From a checkpoint of a small autoregressive pixel model.
Training: soap at rate 0.0028, 9800 steps.
Data: trained on retinal OCT scans (Kermany 2017), 49215 training examples, 12.7 epochs.
Rows from block 3, named by matrix and row number. Rows with one number belong to one attention dimension. Each number is 500 + 25 x the weight over its row's rms, rounded and kept within 0 to 999. All counts start at 0. Numbers have three digits each. After the name is the row's rms in percent of the matrix's.
# q: attention query (model.blocks.3.attn.q.weight, 256x256), inputs 128-255
# k: attention key (model.blocks.3.attn.k.weight, 256x256), inputs 128-255
q.14 101:485503473533531485485474494507525459454546444518519493474463475515492486483532504539477516522465454523508514483521499486480517525472480462521445527456463492507515534544548516539492477505469466508439495438501460537465494516511471508524508459479490465508507477490506514506525473507496497555529503523491529516492478462514472482505485502527507505502531519496464532539480516468484448544517
q.15 094:496479495499453537522521482499508510509523520488498468542480493499517501454489514501483477499487549492486573479492561494478478469506471501507500478483519513473462544510474556484535501476491512525493467501497493505552469527531521496489506541521505529445486500499524523490499538551481514514542530514502533503502475499447511527501528491503480493531505507504508512529506468484478491525462
q.16 104:519455513451511476484529520508503488468483519522485495540505505494521518493473519517477510536506491510486546508509503489492500548486537520524504483491502502449500483503517473503506489513471505473524467498496482506534532490508472530496543431540477541547486473495516492554459488538496506464495498514457505555467475473479511512471478517486471507478502523491494501485525505503519512522465
q.17 109:504493490474464466453507521501530482469518496538485510521447491482523530520515525557471505516506493490484556519523500512522500489482516493490501501524458475522474475521509513496456496488480526487484513518528502524514488508538527533483509517524506504506501496499542529514516575504503530489439502534506507490541555433488509544542464547519498507497509498472498476495506515508492503487535
q.18 091:505470503542489460515531470478454535505512453520498466481510490524523445468487478518521485475531503522524505465491479544508495526520533489474471520475514500453543516488472505490504528473517492503522467467518469511484466514546521507488554462523468496442469521493544521489516508517539487504510477511538460516494484508466524536512521481489510487504505491497439474501477484493493510534501
q.19 092:485459495495499546514510478505502543481521511491505515458491511502499494499506520493467458516515497519496478513528475455517496519498472497556509470507486497507511531506484504490463501508460515427477499517482506476495563510488527526494524491525479562581481510517475473458513488516485510511498474522517499481483521486509504504478500499504491506482510519505444511515513489512500481518516
q.20 099:494524532484493491520490499528516529492512549525472462534479470494493493507459487535485535471465506492511524508498472490519506491529527465513490496481468505504516502510524518510540456501532470513470477548500458488520540516525456516480521497547493505491502495503476495522485490544474499502479499496459504516475506447513434525504494499486474471533563472476513487512463466467452476471527
q.21 094:511525483516540513485511467467465513535528560491488505469542467527486489508528499521487512501490503462518504501451495488509460477474495472540520489522515487542476479536491510570471444512481527476529522519505501489517496438508500536518542493477479567488511515522515522523474490489516528501507486417493474500497513470463516489481460449455490475519508550515490454527483496502484502491504
q.22 097:492504501470482458487511488510461464490526480525508499514504460474489467525564530517483448463529455483516515484463505486527527506505514515495498458493495482491442486498501488477540488508550494515470474487502449480501498525505484478537492527486502527489477492458481492495506542513520445504526443518542490512528522497507511517499488511530477512529494443507473537443467500501456463556505
q.23 089:504443500495515453490471477498490465524473529510473532524475498488515446473473464503486469463493520504546515468508548495531511515502485560496516514496527420498479497521505514467485489516519471480506510528477460523511543523501456504544497531476485522502527508483551480508448470500472493517522488515451546545500471502464483487544487520523479481525479485507482507510541516444496473515480
q.24 087:541509536466498511503470541479499509545471522464511478518470510484497454514505506536473538517490487519502552516502524489536476521510480497550490522502463561521519491484503500532478477489513496468479497528500483470485486499532524529533498509516530504497537454508490504485504510488480506527515455482452481469479499488446466513517485497465494478462507512527469477524495448507480518482490
q.25 097:548521523474482521478496460519515520468480516527467494471457499519480522466503465550537522504444539524491505540486514524480476464538498557502516527530514549467498502511476494540486521532521506515482498540517492506546507496483470559476501492490490451504509490519479491474495456485474493490509486490495495492497502499488568508486486524495484501548521515518505514446475487478494448484498
q.26 106:502511482511487534506494473536504488477479479516516489501548488481528480529520500506523478529476499470509520466511521529456485517513535540530459505533459513502497476533527488479549497513511481498495525493504513464478509496490460445508468466482483501511458527532456469501502488493531519482475512491502505459504557510467521528493493471487515464487482545525511477471502434515547524503493
q.27 097:515512504490533524498489575510534489501469493518518501514477505513469536478507507529528554553464459472535483506508507527507485527491506519558485523482520515503467537439546479492543495526444490485508489500540472491506467463491484512479502469549538481512494506536526562504511457427493490464469481512547505532467508509521482492464512536501516506513513497499516483508508512502514502512483
q.28 104:476501492533485489515500487467490495531487452525473513517527456521491453497490499433492513480540520486489485459496510493491501480539497536503501426511430526508517466475455479510533540503541474541526489474534490544520515504526502477491506495550511506492512489516506540511498489535534523497488500513505509507547539522529531524524540497506522539549473482521526477509535531466520485517466
q.29 103:527516466534546521507470457502507493533485517543467507537479481438511507466501459513503484545503488454469481484493481498529486547472491439483529523477512518515501464529512482498508510469491505499496510508518502497504472539494466508510518514471485520509488486519504490495472502503455522479481496497565543495480520530486547471506515521490511495509492515504533538481506539460436476495482
q.30 108:521499477529508546516525507517507512506504513532490510469475479540512495484489470509509501425472533518491473527559469512512536506504511485512491488514522501432529492488498530510486458504489519500480529498466499522477507478514500515473564480494511514496499470528495503515440477453509531440510471487505522479500492485512547512518521462483487493521541497530506492507530480530534483481501
q.31 091:498477514502520504528475524515513498508432488440506508520510491482438471536488522461555490512509549461532474511488479463537431562521469521492489502474507531501512516472509501463501455492555503488453506525531506475490505541474541472484526501488508523504514474527502505504506441482493496522477488462496510477516510502551504535532530513531560509519557472495519509491466509511523485500473
q.32 097:493537476518528481515485539477491468492521514541509514523481504511526511477492516530501500496486473504498445506486458525485499518513461511531478504438483497522494535468469515520507506533535504491490534434521488511494506480538456474536494502532462535472469523529524496458485507507504507488509493509508492544493479486499480438527488462524508467505510506510548461522519525436465516512476
q.33 105:493493497508507468548519455497500525506498498501485478501474500458496462554501518507480501482544466512492556536502481478537477528487540482462478498540513548506472516478528521461493497526471522480481551510512528490459474486538486513493514486517481541523467509520514510483501485488520510490472496518503508500496504455481495472507468542526499519483516492465503528464466495496437522440487
q.34 108:468532543492525465530488548506545478482513488499488511533540512509527524510528503500487532468494475481524542470519476505476458505461526489501473556508510516535480497516507516519564493474515516493559456498500569491523484536523500521524517493459503455505498504464496492512517512523487489471492500483531475471502506501484539497446473487501499512517516516484479513499535508510473507479526
q.35 100:494516564496493539465487499489516497463483493488470512515538502470459508486526499497495492518443538514563518467479532483496507535499537508473480477489482500504485478503498501513501501490507473493518482560491517465500572501511524504516537503497514483500462507491482534495467461500507491487501470480488498522517493479518481445486491484488467498459486507502481505515495508503490524525499
q.36 095:479538522451514523491537510512466487498460507513497527502512454512517533519501514542520530528484488478446475518542529559507507483461538487509517528488466521513473488473500524516460512482493501513510523524503492476434452456496439525499532490516535522480497519480494570494462482500464530515465507487501469482475522502488492498547522561491506527473507465510487477473491502475495559508501
q.37 097:534523494491468506466522442518490472505498448487482486521489545561510490507471546514502537525493529480512517530467482494506479479523497505474508470535507507547456488526521514496471466524514541504449516549478495479470473493495510520466519481528466522488478493515525480453509525485513500567449477489489482493507465508431527492509521504481488487489500471459499477499543494519518509511479
q.38 095:484533492484521513512506485530495495527502453503525496502506528482543498490483470472492574513524491520490518529539466542484493493506492468519519516493503507492478513466484514513491489492494530534498494493498522526513561479465522512521497498490522465505487466485479482519539457513487457564457484515509489473486513498459488464486551501531469539442524526484489485499515468509513523504550
q.39 088:466486525501486496500531462534500526513482496477467504507504514492495479473492489516476504486534517495462510487512506496482497461485450537467510533553453484500523491531479495525485497490515499560502478509571508558532495470523487516455466516505531457481453512469494481506498508482490520481501508522434495456493506522450509497540521499466469471485515512542492483508470494510559537530442
q.40 100:491468495545501559473487518451559511542516491508488474490480512526553489497475531508527470521539516539487513510506495463523444505507508495522448540532479451513481532513533478490518504519495484515517522540473522532551517521469569503475467496530509491455498508518514503524460528513507481489504523532526503504483486532484476502551524476456528474504505494488509457475499484504481530514516
q.41 103:546496487553512464543504439512483505511545475485529510468494477452483516499537453506474511524498529493433482520469470480505486544454522461493551529458509533506526532482451516442543486509494508492516512473483522496543505508544533470512523459492532550504531483477520439469501496491525483468471447518529503495506507470528462480474490510520469519515525508474479510522500544523504504474492
q.42 096:520454467507521505515521445472534534532492500521514447468475489495492492536520496500496465473505465506459485479539512454482435526508516484527557524457450494492507462493470502481467521517473461520470535443478542464508495508499514533497526484519502479493475535440512535493518498525517523508498536478539487496452526521506490514557507476534493501508478506504465500531510530517457492538549
q.43 103:487498493466485500492476490503487523494519502499499492537450476501511509491489475517501489499478535505496547513490499503488545506521483483549515492534448495520474512512451467497507500482535549511463534481502472519445514533514477536472499490549500556492475487522477494469502459506522552503467528478488443450521488533503488487528524488498480500495436510501544487469523489489450500505474
q.44 098:458488523480490538523483484483483497539530567506488477505497492530507479527502513490500515456513477506488477491489546517467502490487476497499524549520472474512529466554485496497502510518555502498477479496465491525482481526462525467511525477496499468493485475509471493468505501494463501509484464491463470544514530501493496523499475520485502532511497460552497511492493529506479480537523
q.45 104:511467489518499515494500503513513526497486469528517489481488480545534557500529462467513527475506558502507497491472540510505478495490497464480498487478464553515482499504540493539463478528474500481481503523521534538479522505523469560452533529504495513509490510486504491544521469468509496519509512475515512525455457517495451484540503487504495498490460521490524490458495465552499508493527
q.46 100:493484523485541496521530474540499460535493506492534474463498442461463491479460497524470507497481537500494484485506489506509493535512462479498463472496512459490465517477482493488489504524575449492495493503517531560521511503520486531451499484490513511530474443494534505505492532496508520481507513507497470471475546515535498470515517503485501474514505477500544506485471493516489479479522
q.47 092:495519499517465528516476532514468504515487480540527471480498520503502521505487509453493499480476541466493493504531479458489549483513496493462457505551483500517524486504500478493537521484501502486542464514526533523462496527495529489514461508497487508469501520530506526492518515494460503485455495464512507448468460476505501451521515502533523509533497498509549491508487528465503512459569
q.48 101:526507490485532509460504498537483478491500423448510506533503483473529480477516456495498471499536537530516517457486474528464522511543486491476516533492510486476515479541494492505483499505495506550504471475517496514505504474484513504526515524522515470499516483512479479516489528507451508467544502481511488489507525471491498456508587476488429453532470496484495491526521525524539504509468
q.49 090:511519496506542517496551496514517522481480478503497477508526461536494475521507471512502491499474492540552518513490498477510488507466491514502531480517476534507491555507491542474502535525481474483465504491496507472529521491484533477542477529500540492541522487477518535514487491472523486531500514547494495507514514511547537475484462492458513539497443524483471524473488507498513483483479
q.50 133:523483484555476542470460443517506519517503530495483510487485497470488476468468515489491448513508528537480456506473539503519545509518466513486504486504501489432544452474490485496477513510468463526470465500506483505516513503466485489526507515506490478508494499502496491538506494473500495496488492506483517494511483526485508568535539475460516514466498503534488483491468492510501519547448
q.51 096:463513511507487497508529501473481496494543507518532495520492532513509518444526497498508476553482500465488494492510510506511495502473470495501509492475500506494525472485462517504485486478526493489510482507555494519490529477545499477461547500484513476505544536482457503516519496464476471537466488489478533493466477492497540501512490480525522480474472446445485518527468536514501532462502
q.52 092:503483582468496518503491492489519503496502484512528469461481541528484514471524429512505506487505504512454487500490470481458464480490482488534520483508480495489442495482459530453529501479490538509542512499495494510523505496532542502485499510478511542487506525426515485471482506509502501488477526483477495523544521502500500495484505514469520469488504523455489507498528478545533482496530
q.53 099:476487511515489502482522511470472477462474454525488499493512524498505478483468499487494547518503528508486517497498544474479451513483489539454454477513471513494524555511534470497497527509507476471477498479487439488502484520477519516453472497539468519499484516497544539472506476516540496489484497532538475526496454542449494513490491479468491527556497433513460483503510509469455526479479
q.54 099:473511514517517509478524454477454485516459541504508557495498509534504514505469496505494528498480498486531506481498514515487491499482518449495529480497542483472537516486517512492516487522501455518481470443473503466492461513492492505509473476504526521504464491511556497499519487511520472531475489502505495511479521490464471510522503491512502523477516518516494488496538487525479517476504
q.55 092:507503483507513508512491500508550536453500478529491469468483539469496472529535503510510521448505456477523516529492536486499528511455491439526473474475508495506497517490487512473486534476505487471501495530534468496464539483499524529511486487521496493534441533484553497436537476541491558502519527501503503523493495507490480474535501474538466517473479530531517482509498525500469517476496
q.56 088:491489523517468501523503533486454488512544501478475531480523505475514490481460485491505508509510496524476399543533498525514497516473525468503501539506543484545483496531544514506557525513501450509487485477502532490482526504514543524499517498486479541478500471448466513499464491520524493480534479519491487561494499470471493503494516493477474517518520517486491461524518485529523474501480
q.57 094:522471478522438509458469466505502495507532526532504503541518456485548517505492519497511514479494486502462504529478506523511536505514458470509504496485508458503500496492481529475537473450519517495487456512519467515538483501489550504554469480469464452497495548527471518506520496553493505482522481520479524517483483476482534495505489492503515506491457465460467480522496520522507488482535
q.58 093:484485494532474448501488526523483552464520493538505510518519497506479507468480535485490482508522493455515454497498475520540522473501501513503490477504464495494540476488455499478481514466536453534511479545510549507539498507505492526512509530495520506473484509468495548512550481461466514526493514471463506534488501507478489511470489517474530485479484530531489499497487489556494486473493
q.59 095:477517506490505489512472514537549479473490499451504467519481478527441512501513491468515550500472470519506451502494511506452518558476524547528482485536466502481471481506499502460547496513489513516484487521474547464528463506467489497508504512515452478479510509517512521532532504454493488496454506492519458490510514499493466496538517518473486455498529502525510479534443513514457489497453
q.60 095:508501485533517497517474528486537422526466498482514528507467509479489528489502505486528502537555482468482511491458527477527526534514509510520545491511491531504557523534449487480478515536467512505494507531498490500507505538499504498495484508473495415466535521495477510526523493532498510445491522494487504493511520490535480511505497526501518502509470499466498462534493504489543526513490
q.61 094:522509503474517480486507533502493505511516497482480509471535487476496490537491537504480523457473460482496463537508458537553511474480538523518488514534514514464518523510478514514462548521518535462508500503519520497499506504436545511517528501497487499511488519479490484483476449513483490483495533471558448525491504525458480532451521517546508522492507494500508512539500540512492483505510
q.62 098:492520522484454520517482521471506490491527526528512484511495493555542528485509486485467521507513488453492518488499507480484478502493476475510508513460509470516531488490504522518497471490476510491490529527483520490530566518481463531474485517523489464501516460488513527475507530471511510511516498487523461467495532477472487496522476486504543487480521474502525518527485487483532511466487
q.63 100:493512466493527507514525522460524511452500483490510465505503518498475499491513547520440475537500490531539501498507473498512494508521485516491531486496505492453550473511476519473497480481480486546469467520488479479510510510480522449488520507487507488468504479511524495509471471503520503429507511487439480500478511496517507436446506503463546528460513503498512513476501555528503485501471
q.64 114:495474511492498500516469486501499511503467556511482480451492546487463537474464519493519488534503491481537532488534551517497517458549485507495501477508477486524543507489478504468531481496513493512438469508513515454461521487511476524487539510513482471509513481484493510556527467463468486504489533487486491494479499490533518495491481517514523485500480493506535480479522524538513518514483
q.65 094:492545500555483504502501478490509515524553489475471434488528559543446492451520508456462501503479534444525519507480518445523518462516499518482505479499523515542521499520525513516546527509515471487477489547498500453527497493466492505509483513533482494476522461490496493501540515493509525552492520496510469482437502484474504509517481487487510497508508443471499485488473529476514493486459
k.14 115:449447548539487490488476491495528508506455514492480501469498474487462513479507477528533519525506464501540498474556505521580523555476481451543514516500487501502490504561496524493495500478507479507509542521492436507493479448482455501473497488489508503477489507477488516528494513497489494481527494477466553508476537454535495512454527466520497499511517530466484492489526507523541504507473
k.15 102:498486491520430504498506500454474462470514503516451492478488496540456515464516534477485475492508519506473533493505489507509487507544512477476554542508489518521479495514537483459493542482526504512523481502496515503511476533529552532477473482472507554488515534527533525481490502486537524480491468505535473541512494543519462494493487493525448476512456487527512508478492506546505522520503
k.16 096:494554523482528504481449486512529461506480469493471480484491514508490546499540498526526509522473453475483491469486496505525481534529454509481510537539498484520511489525498502517498486519547492527529487522494470510536485499472520495479508513532572521457514458513479493528522493483502539510500551461479479508510502495488456521531458502438509487558470507564507495527510507490495520555485
k.17 100:475493497527506539516512448509528497482461499535548507533488479519482518535467476455503560478499551470538473522468472526490488497483483522504538521459502536499487463518505536486465526493516488514483548522459479504473558532511498471468510463513470516474501517545462480493513487459514507461480509506503501460519498494492453525474436491487504489535452471523492440482491514519479475464446
k.18 097:433511531514474469457483475470532506530483455522475473495503490490483485462487507519476467516487512493529525526538511513511505516506493494527547515514493523490493464491529513497492503466468464490553501501470506486490495526524497504487476540532468499529540496517514529487513505482460520524467510513517457558493491488483512540547505486502471520491489505491493427459494482503510503502479
k.19 094:509503538540476508536476539503499488524455500500484473533489494542528528523509522501478489479514527536482472506515512491465526481505537499492563516472474448491488488486496498498514493520539492507527466468514480494502471524461500542508514515489524525490479488487503511517494453537455510532502527498502523482474519495505539469490495506489532531490582534526485493524502506457494518515480
k.20 097:556467472528511522487456529517550492519486532517513506492467504491488488526528491531492472480489514533493502520477510490445502505498461495480549531531464519498541529471499505495491521506486461522503498523496494496492504513502502535503456535507504487506497456519467531463474499514466468503496476476508548502482496438467492506536456452507488484497525481565500523538535529446522459526460
k.21 105:461503499492513495497491526560483526492508500468503521488535462492520523500507510515478512494497506481454491493547437478501480497460507522486483513511540490515534474523515504493557500483499514480534513506541524515463464495488510494492494454526567517522520498502484502496531512508489516485474512545491511497494522499497524469469496494497490561466483559513494515490476511563474478503546
k.22 094:495482463546503477538504499492484512532461531484500500533489528516503530518469527508478516484504519490460532477542473461509514525463538527509520481580486517507477495524502494528482518506472512590511467490488493493522474509489545497499445452470469527512518508515490519514494481464522505476550461496490529504473529468460502488535481532484519487524517493491488498531513518534535420467466
k.23 099:522485481488469498540507471501469492513471504469496470441513544468504531483535540504485488497500499454495501474527500553494477523470497512467515507506540479548502523475558469528509505529477486521473502550559531513506505477497515515488517450505472526498464498511524512465469497450502507500467535494464513529495501520489452501550488499520486515510499497542504550461510540535515496501527
k.24 098:549492466494499542477480523489461475514504501493508503547467505522497528461442516505480449448530502486505452468499488482505486519525466485504511500523548509502505477497522482508557530461539494548502487482514503527471489517532500494478478477503549486519512479491480486514472497490491493489485507502495486442513509497488482497496521498507488550499509505521493483524488489498527470484458
k.25 100:518528496507481456451475542486463478514498541510510485495525529527497466490484506458502506534520514510514525538526510534466505514495487475469515508523487509455475524503499512460482509509519480500534446528471506479509540488505491500487517501517476509489543476509513467467523482496437453483554477490512462530494445488484521505550476488500477491498488480522518475516470481503497440478500
k.26 115:510522515486466543455469495503551510526487475456514494512462525533509530507477527499508531531479492530481440507513488502488462493501481481517517546461467456489489557521505474514537491477562481468525495518549533505543457500441516507481515518493449557531485499516458502514502479510519482477465443499506475498485470489511541484485456493492484494467513514481514457478522500493492483494503
k.27 102:525533528512508528498503507507558538499484504485499480443547510510502533557489543500526483519458486478503467481435544549548490486465512496494484482486531501475449495510522517524414470478513501529487481536488547456478485530516458494476518484465502491506516487462465485450475500536514519491497464463488497459476486468528510501500473500476524503492507503518478509501478496497506492525502
k.28 104:493488467508498525568489511503479455525498498447435498513505439527477550494499468534472520495489501536494463474497525477505495497479492483482497505511507523501499508519453510517459496506503506500509444543514501482518511537505541535559480494459517520502493515546499508502491519523476492545469520474511479538523491488510490470504512493508470462513516440504497538531490509452526466514532
k.29 109:515498488468510510544466485463578522481521472489493517487520520492490480504467529536483511538497561542481508491496510538489487477432484467516512501515491506542530516496524490490481527501481475469530450525472509496477462502489488450510512482522515538484502486502505484504500475465515524500471503521488490522476549513525482487479478522503520510503526495488440479472500482520441495515536
k.30 107:540476479490488486526478506531486540532499448541472491513482469471470501501486527472523480517520514526500489505465511518491472519467475530510514503520498452530512504510455513517536509505506495521497493452516530457527509503434486487552504484483506498500517516487533484487526514496499507503507504498467489485514552494511493491524475486566472471490493524505500508508487530497488465476475
k.31 099:493497505491474528537515532512509508467509487506493488488479500505516518479494451518508501453529499486475491458513503504506483483515515494515489497520546498501503490473497500477482486509511516511466530518504489514477542539464472504461501463477510452524468545510502516499507530520493453503499533482459506504465547502476478515479528463570507528544522470497483508536532506510470539514499
k.32 098:490504491481519483511517494524517483502498477527475514511508511483512468513539500517500491535548512461532523485520518456508484491550505474550509484519516509500452484464528531512453521437509510515546494496505496522509469518527504498505479533432514497510513501545507493497490475479479510466500506503484540544499515492515509492513492503524585557472505496468503476501515528527477528493497
k.33 090:454483475556510503482505493529520546515460454508512497512526515518505492508490521486490507495504471505497497478489527512471496492527520508461505494503529479536451535502476447511503478482510503522514480478485529494502521478431532454491503469486480441463520513496522466504470485509521493508496478543514473506517519499513509530508486490441488505530516538484544486524531500502484490494450
k.34 089:508486523461480536521499483487484473510530481517485508519498523488476525487479497507492480493468503508501539529531529542469507558476518517471527543485471490527484510511515470462553478485541537475527514487521489454491528482502485496493507484492449509492450500516513522482534500482514524468502498481557489527454472506519501485515508489526453506499510529523452451476528481485531495497541
k.35 093:484510466476487505495475526486525515480557485532511472465491438499503459535519455491503492497526463497474509457536489509506481557467492520520465510486535521493554479478505507511499508442501485423475499477500530531549482501542507474459503509464485510475495514503521472525490443509501473488509474489500510479494518481519517496467491478474462474541462455544474493522478489513512465506514
k.36 100:510516482502478537531444467561512500529489516472511444477470472476483470462486523530472521511498512508517556461512538503528533454483473524499486486493443515491523498535514486515502517515520500524518508526483539500506550509509512493487491498524520539494510512530498496542517457511457531490526528488503490484509501501559467545524507480528522492514487467506453499541471533471525490442491
k.37 089:505469457435523494519512496513554509523489515479487507460497509511491490485479507514492527518438470464491468478501494470483534466503518532508503487489478466467514499489470526452520516473484468469475513512551512494486495528477558512501524511500473482508486465495506473491498503527518511506500553522525492470484480489508532467518507498493511499482511458453487493483515454513540478544540
k.38 100:517512509493548502497509487427503499501503471491497499512496462506501541519462460465511534525555455511513506512558515499481520533504540485511432498551462463532494556514513515543512484479549506515498510505488495469500489507487519494501490455448458517540503461485492487508481520517491498502466506452469471477534513504472531530492529447464479506517519491503509504511452502505513536508496
k.39 090:485526482507486497514507506486449509515529486509487537501451502510468483493536503495509496515492510487515526517482481499481467488509491496496511533485520490434478512502502478506551474492485468511435466505484490506522484509485491521485521586493532433507510533513480519509533477521460518533501491524539500534509525548514495569480507512472481491497452505504517477460476518469455512524477
k.40 096:475497465471514481490530510480545486509470489495515570472488466480429458533500470539483492479531500489502520510509525506473458505531474497484461507509450546508503499444505509536502503503496491500511466498493502524472514512492459454484433522463543535495526459487465494528503536502532487497536478492498507463543493474493488475531478506546466500499485494458517496511486471534502529482526
k.41 108:521498503524478504488528516469489542489535533456483490531500464529514518530533504500494530484460483530494528486487526538545510518472504475519542528486507487484523525481558480509544459488488440491469497495534454538508507487514459440476419508514495530502472503532537477541491499498477462444472510497500502491526473457509486479506520491506494509481481478457516508504490495469508520493526
k.42 105:463515483523572452502509510480507507475513440513510486495494477549506510504530493504457547496488489514432484483512514496517491520474498508547489520475485518502499510495487525491476521528495508466501542461499489480501511507504501508527525550505509513540530500486545522497466489551473494506470444491479507503527485493490464490516516535517506477517503437510486535523447470511490544541499
k.43 107:506501523507510481557514481482515504519484480546492539501552514537486488531499444494522491447466529530477490535494532526466495496482486455486509502502465504557551518496492513543535520518486507518518456504479504537488503530535485477465505517505501474549516495481503492504486535538493521507483490536502479506548465492468492490431491496519470527496536518461507465492505510497491495520506
k.44 100:457508465496515502468489463515499480528470527487521503503517490514475511489459521471500475540478544507550495526483534498488449545459486509472465522482529501441478520471500541465511484537499524478469474555468481486502478512481516480489521498489497497473540501522543505476500489466494533512498521478514508514470471487478509471515552515548473451530537505489471458473528480510516495514462
k.45 106:513477506522508467517510523497519488519481432528461513519509472515502461483549532509517505532483506521526495504514467528470488488481527514506539472510539495506464484515504510512476520519539518504455474501528532525505501509498501472531527454479473483540512512490440459487531505496536493479488482504456511466507551498478505548506493498531480455519523502478459508532509512535530483484524
k.46 107:493475533503479526497487526519497469497476483524539483503482499505536509501492481489497520500489485462494535492470527512468477468537502504509495430489500468499512539498543504542534465488478482479481461535511490517522462452485461515531515510528505530529458505513532496521497474464478511510501498498488537515471501438492451483529502519509527478483490476485542498500493465516496505507505
k.47 105:493524455514533494544457468476488524478537553545470445486501479488471511528502509493561538518496510523535509533486483470533492552494513500520495482471489493509540475456531527512510525472454493508468481489486504486503527540508471492494469498454522504531489517469530514499509485489482465518510533528513505510526498489519499544513522527526547541514522475498510467493508557488516496503491
k.48 090:462505463500489496489487529519490513511473525497512516522485488504514512467483529496479519473518501513478499513490483478488490504515487492471501514462529499493512487505535485500533488475506516534497486466548449529467541492506526465512491471470530541514511525494512472488463506467485507463508492474481470483505534494452492474514517463485504506514538566517490535509470513516515515504476
k.49 102:515509472513492513479515492494473539488510460448505515476477534530512492505510503534500495486541466513464469466433543493503531495521508467506525521501532539495519454518493472506475519460529413512513500502507513515502546474499446497519481518508496494444505479479511512510523509476515499518529535500444495521509485459516460486499508481503521525501506485501521498546511492501510532506494
k.50 089:465491507518486521449466469483519494483508493486520518488475495480500502495535482478515510518506527495551543501528521484486520529548516519540482480476476475482482470438521519506531495495480571543503437494519471480513501452477464497532482483504525517494519479527483484491482489487489523527469544472556508520502498480489478516521490503513516506511502510447515463499523491525508464509434
k.51 097:482465451528493518477503517542481507515487467481453479464480504506477476519523524466488520498565490515466500499468501468510477521526574529471523491480505482516508485483506469476558476510567452506535529551515511489461473550479481500483489524505526507494533488490504524521523536487494539499489488527530503489498512466498524509502514514498479471494496548512491459547486497500525485520514
k.52 098:474508508484497472526501521528494477467515512521496504504469525456534492493451509493528546478454509434464506510536539488519524470488509518527489530469461506527508472488455459535525493513463515521497469482529529539487469502513497469506484451482479512481493513548508467505485497536505494496494513499525472503527504534540495508485545506523504482493526482461500447512427488465489498493472
k.53 097:521501460515500493519481460539491472480507474524487501488440486480483488497464524460512462487510505553522438468502520460465470524508481456504479503515545486502505464488493495538522524504519496480531495512518528526498510500461490489535496523485518506537506506472557504472508484474500500513489518502509509505493528521533486515493477477528489524538499540463475528551494486499566495547529
k.54 105:495496495499510493504519503525475507458533488488458519474495493494501521523561479444480507514478464468609520484534493509493522488528528525473501496547517507502501471541537533511472472447490502495487523528558485490515512509491469473493508499463508523491535519483530477504502496520500514535515468553535518515457482500497485535471489517468507499518471485506528533470509532538506500502517
k.55 105:507492513494486493501508528504469513493549525524482537481470533441494542514506512525511519540492531475466467518504471513468514467533529462470526476488465466483485528506489531473498528497476528486465525494505502520503520500520514492481481497482478478485520469494484536528516547520489478514501513454495478487486503501518539514514479491503537465502455464500477518528494491516528475527505
k.56 099:544452543480515482488534475497508534487479472481519470486540518502516544562498518512516453554521508506498492513489507516510455515474510467543486461485487506472498521500537501511492510473510467509458548556489493494505503467485489498534511507482489522488434484503542507499526501539481534507516478485525470508512518532486494499478471524484471481477505498518485474527490475460504554534536
k.57 103:501538512509520480488487497469494531468517479466460500470509505507488447537515502508474485533451535489505514478512462469498517486509476531503513501482511486508496487466456528539525488510521509476496514492478497496527491536540483519504527541504480500501475503540489490521525481508489451522498499515498512488534490534472498499536478473466499536485459481489497527503478510506513466454471
k.58 111:495495501498499496481505530491516502503482512542480462508496499491508499461496499459508495494521497508498460535502467513512544523488535512493500497472526517518516510519488457582442533527498486486516439497514509491497519496543484559442487505538494497508464513494504526522529485523566505497482472503494546502511516518479592458515492517484471482501507483584522493476492470475544505522560
k.59 111:543536500458516504480497521498462518530509519544498512522505502516504503433473511496496525497418482535513480503492500508519503508500529519525486522500510475529495526517520528498531517531499491499515590472508508478526514515487566487491473524490483457528471491502507515494549508527520486513486483519539502499489504490504501511530501503473480453539487500486473489497466499510521479491540
k.60 112:506492528439473523533523538519494505491506543517433505503518536526466492498477506513477492500496474501493487540519481529478436515490503490467492483488515455524471519521483458494502508450506509450501542506491512474496511518533495501433495493489473534480480492516473491469537505447517462501474453518548506514497492484490493520479508514513506482511508546536475518485496512486436510440559
k.61 105:519563485495465519478499525477516492500481502542503506516495482485449476499517514466498495544516466527483538459454498503528502526513511501489495495470484514539482491506505467520442477494475534488489521488475477473499542501481490474546491488476536524528518517498477496464537513518498483483456490433527570471465497521510491465502497506512503506457473535509529471493495477493530545490485
k.62 106:500505514514506508537517488473500512481487457500505516518509535458508488473495534494462489498485525526495468496504506548488513442452550525554500519479489491433516509499486499512512532454480515503471486543508498486515532496481474519504527519487533579548504484460522506493539475489523521490463497511528542485486518480508498484490467466473499455523529508504482527477503493515527525476542
k.63 110:470535509485489502484474491488521526489512463465479455546445525466507581504476515527510504467504533504545518523519535530497500505481488496457491510492500549542478501537488501479452532458492461511474483528474483532537488499473484505507463504492497490475491501502482508473518508520497490537441485477505461505518545525497498463511526476514500552501460459482500477481553483504488509489506
k.64 109:507514505500462489504469534536446505523499483479514493463534532511516526523466510414476490484562489464533517482486451459492471508469491498501475491492487512494501505462469511531507537494513516458521498517522522487466530499492481500482490554488526530513476514473535519482503516507552539508461496532515516458445492502500482502509513482462492530510506489520515486462500459509523516501510
k.65 096:472492509514477498543483527538496456508498517518523489489485496481481495525487528502518478503493488513473506472496541504509469506485511499460501528507491474451467519448444478495469471477487512553492484466524551514479519485549508474516534520475477504510474505518508472492491523535483511537505517445496505508504521494517504472473477519462510486505513498552471470472511482465499506507474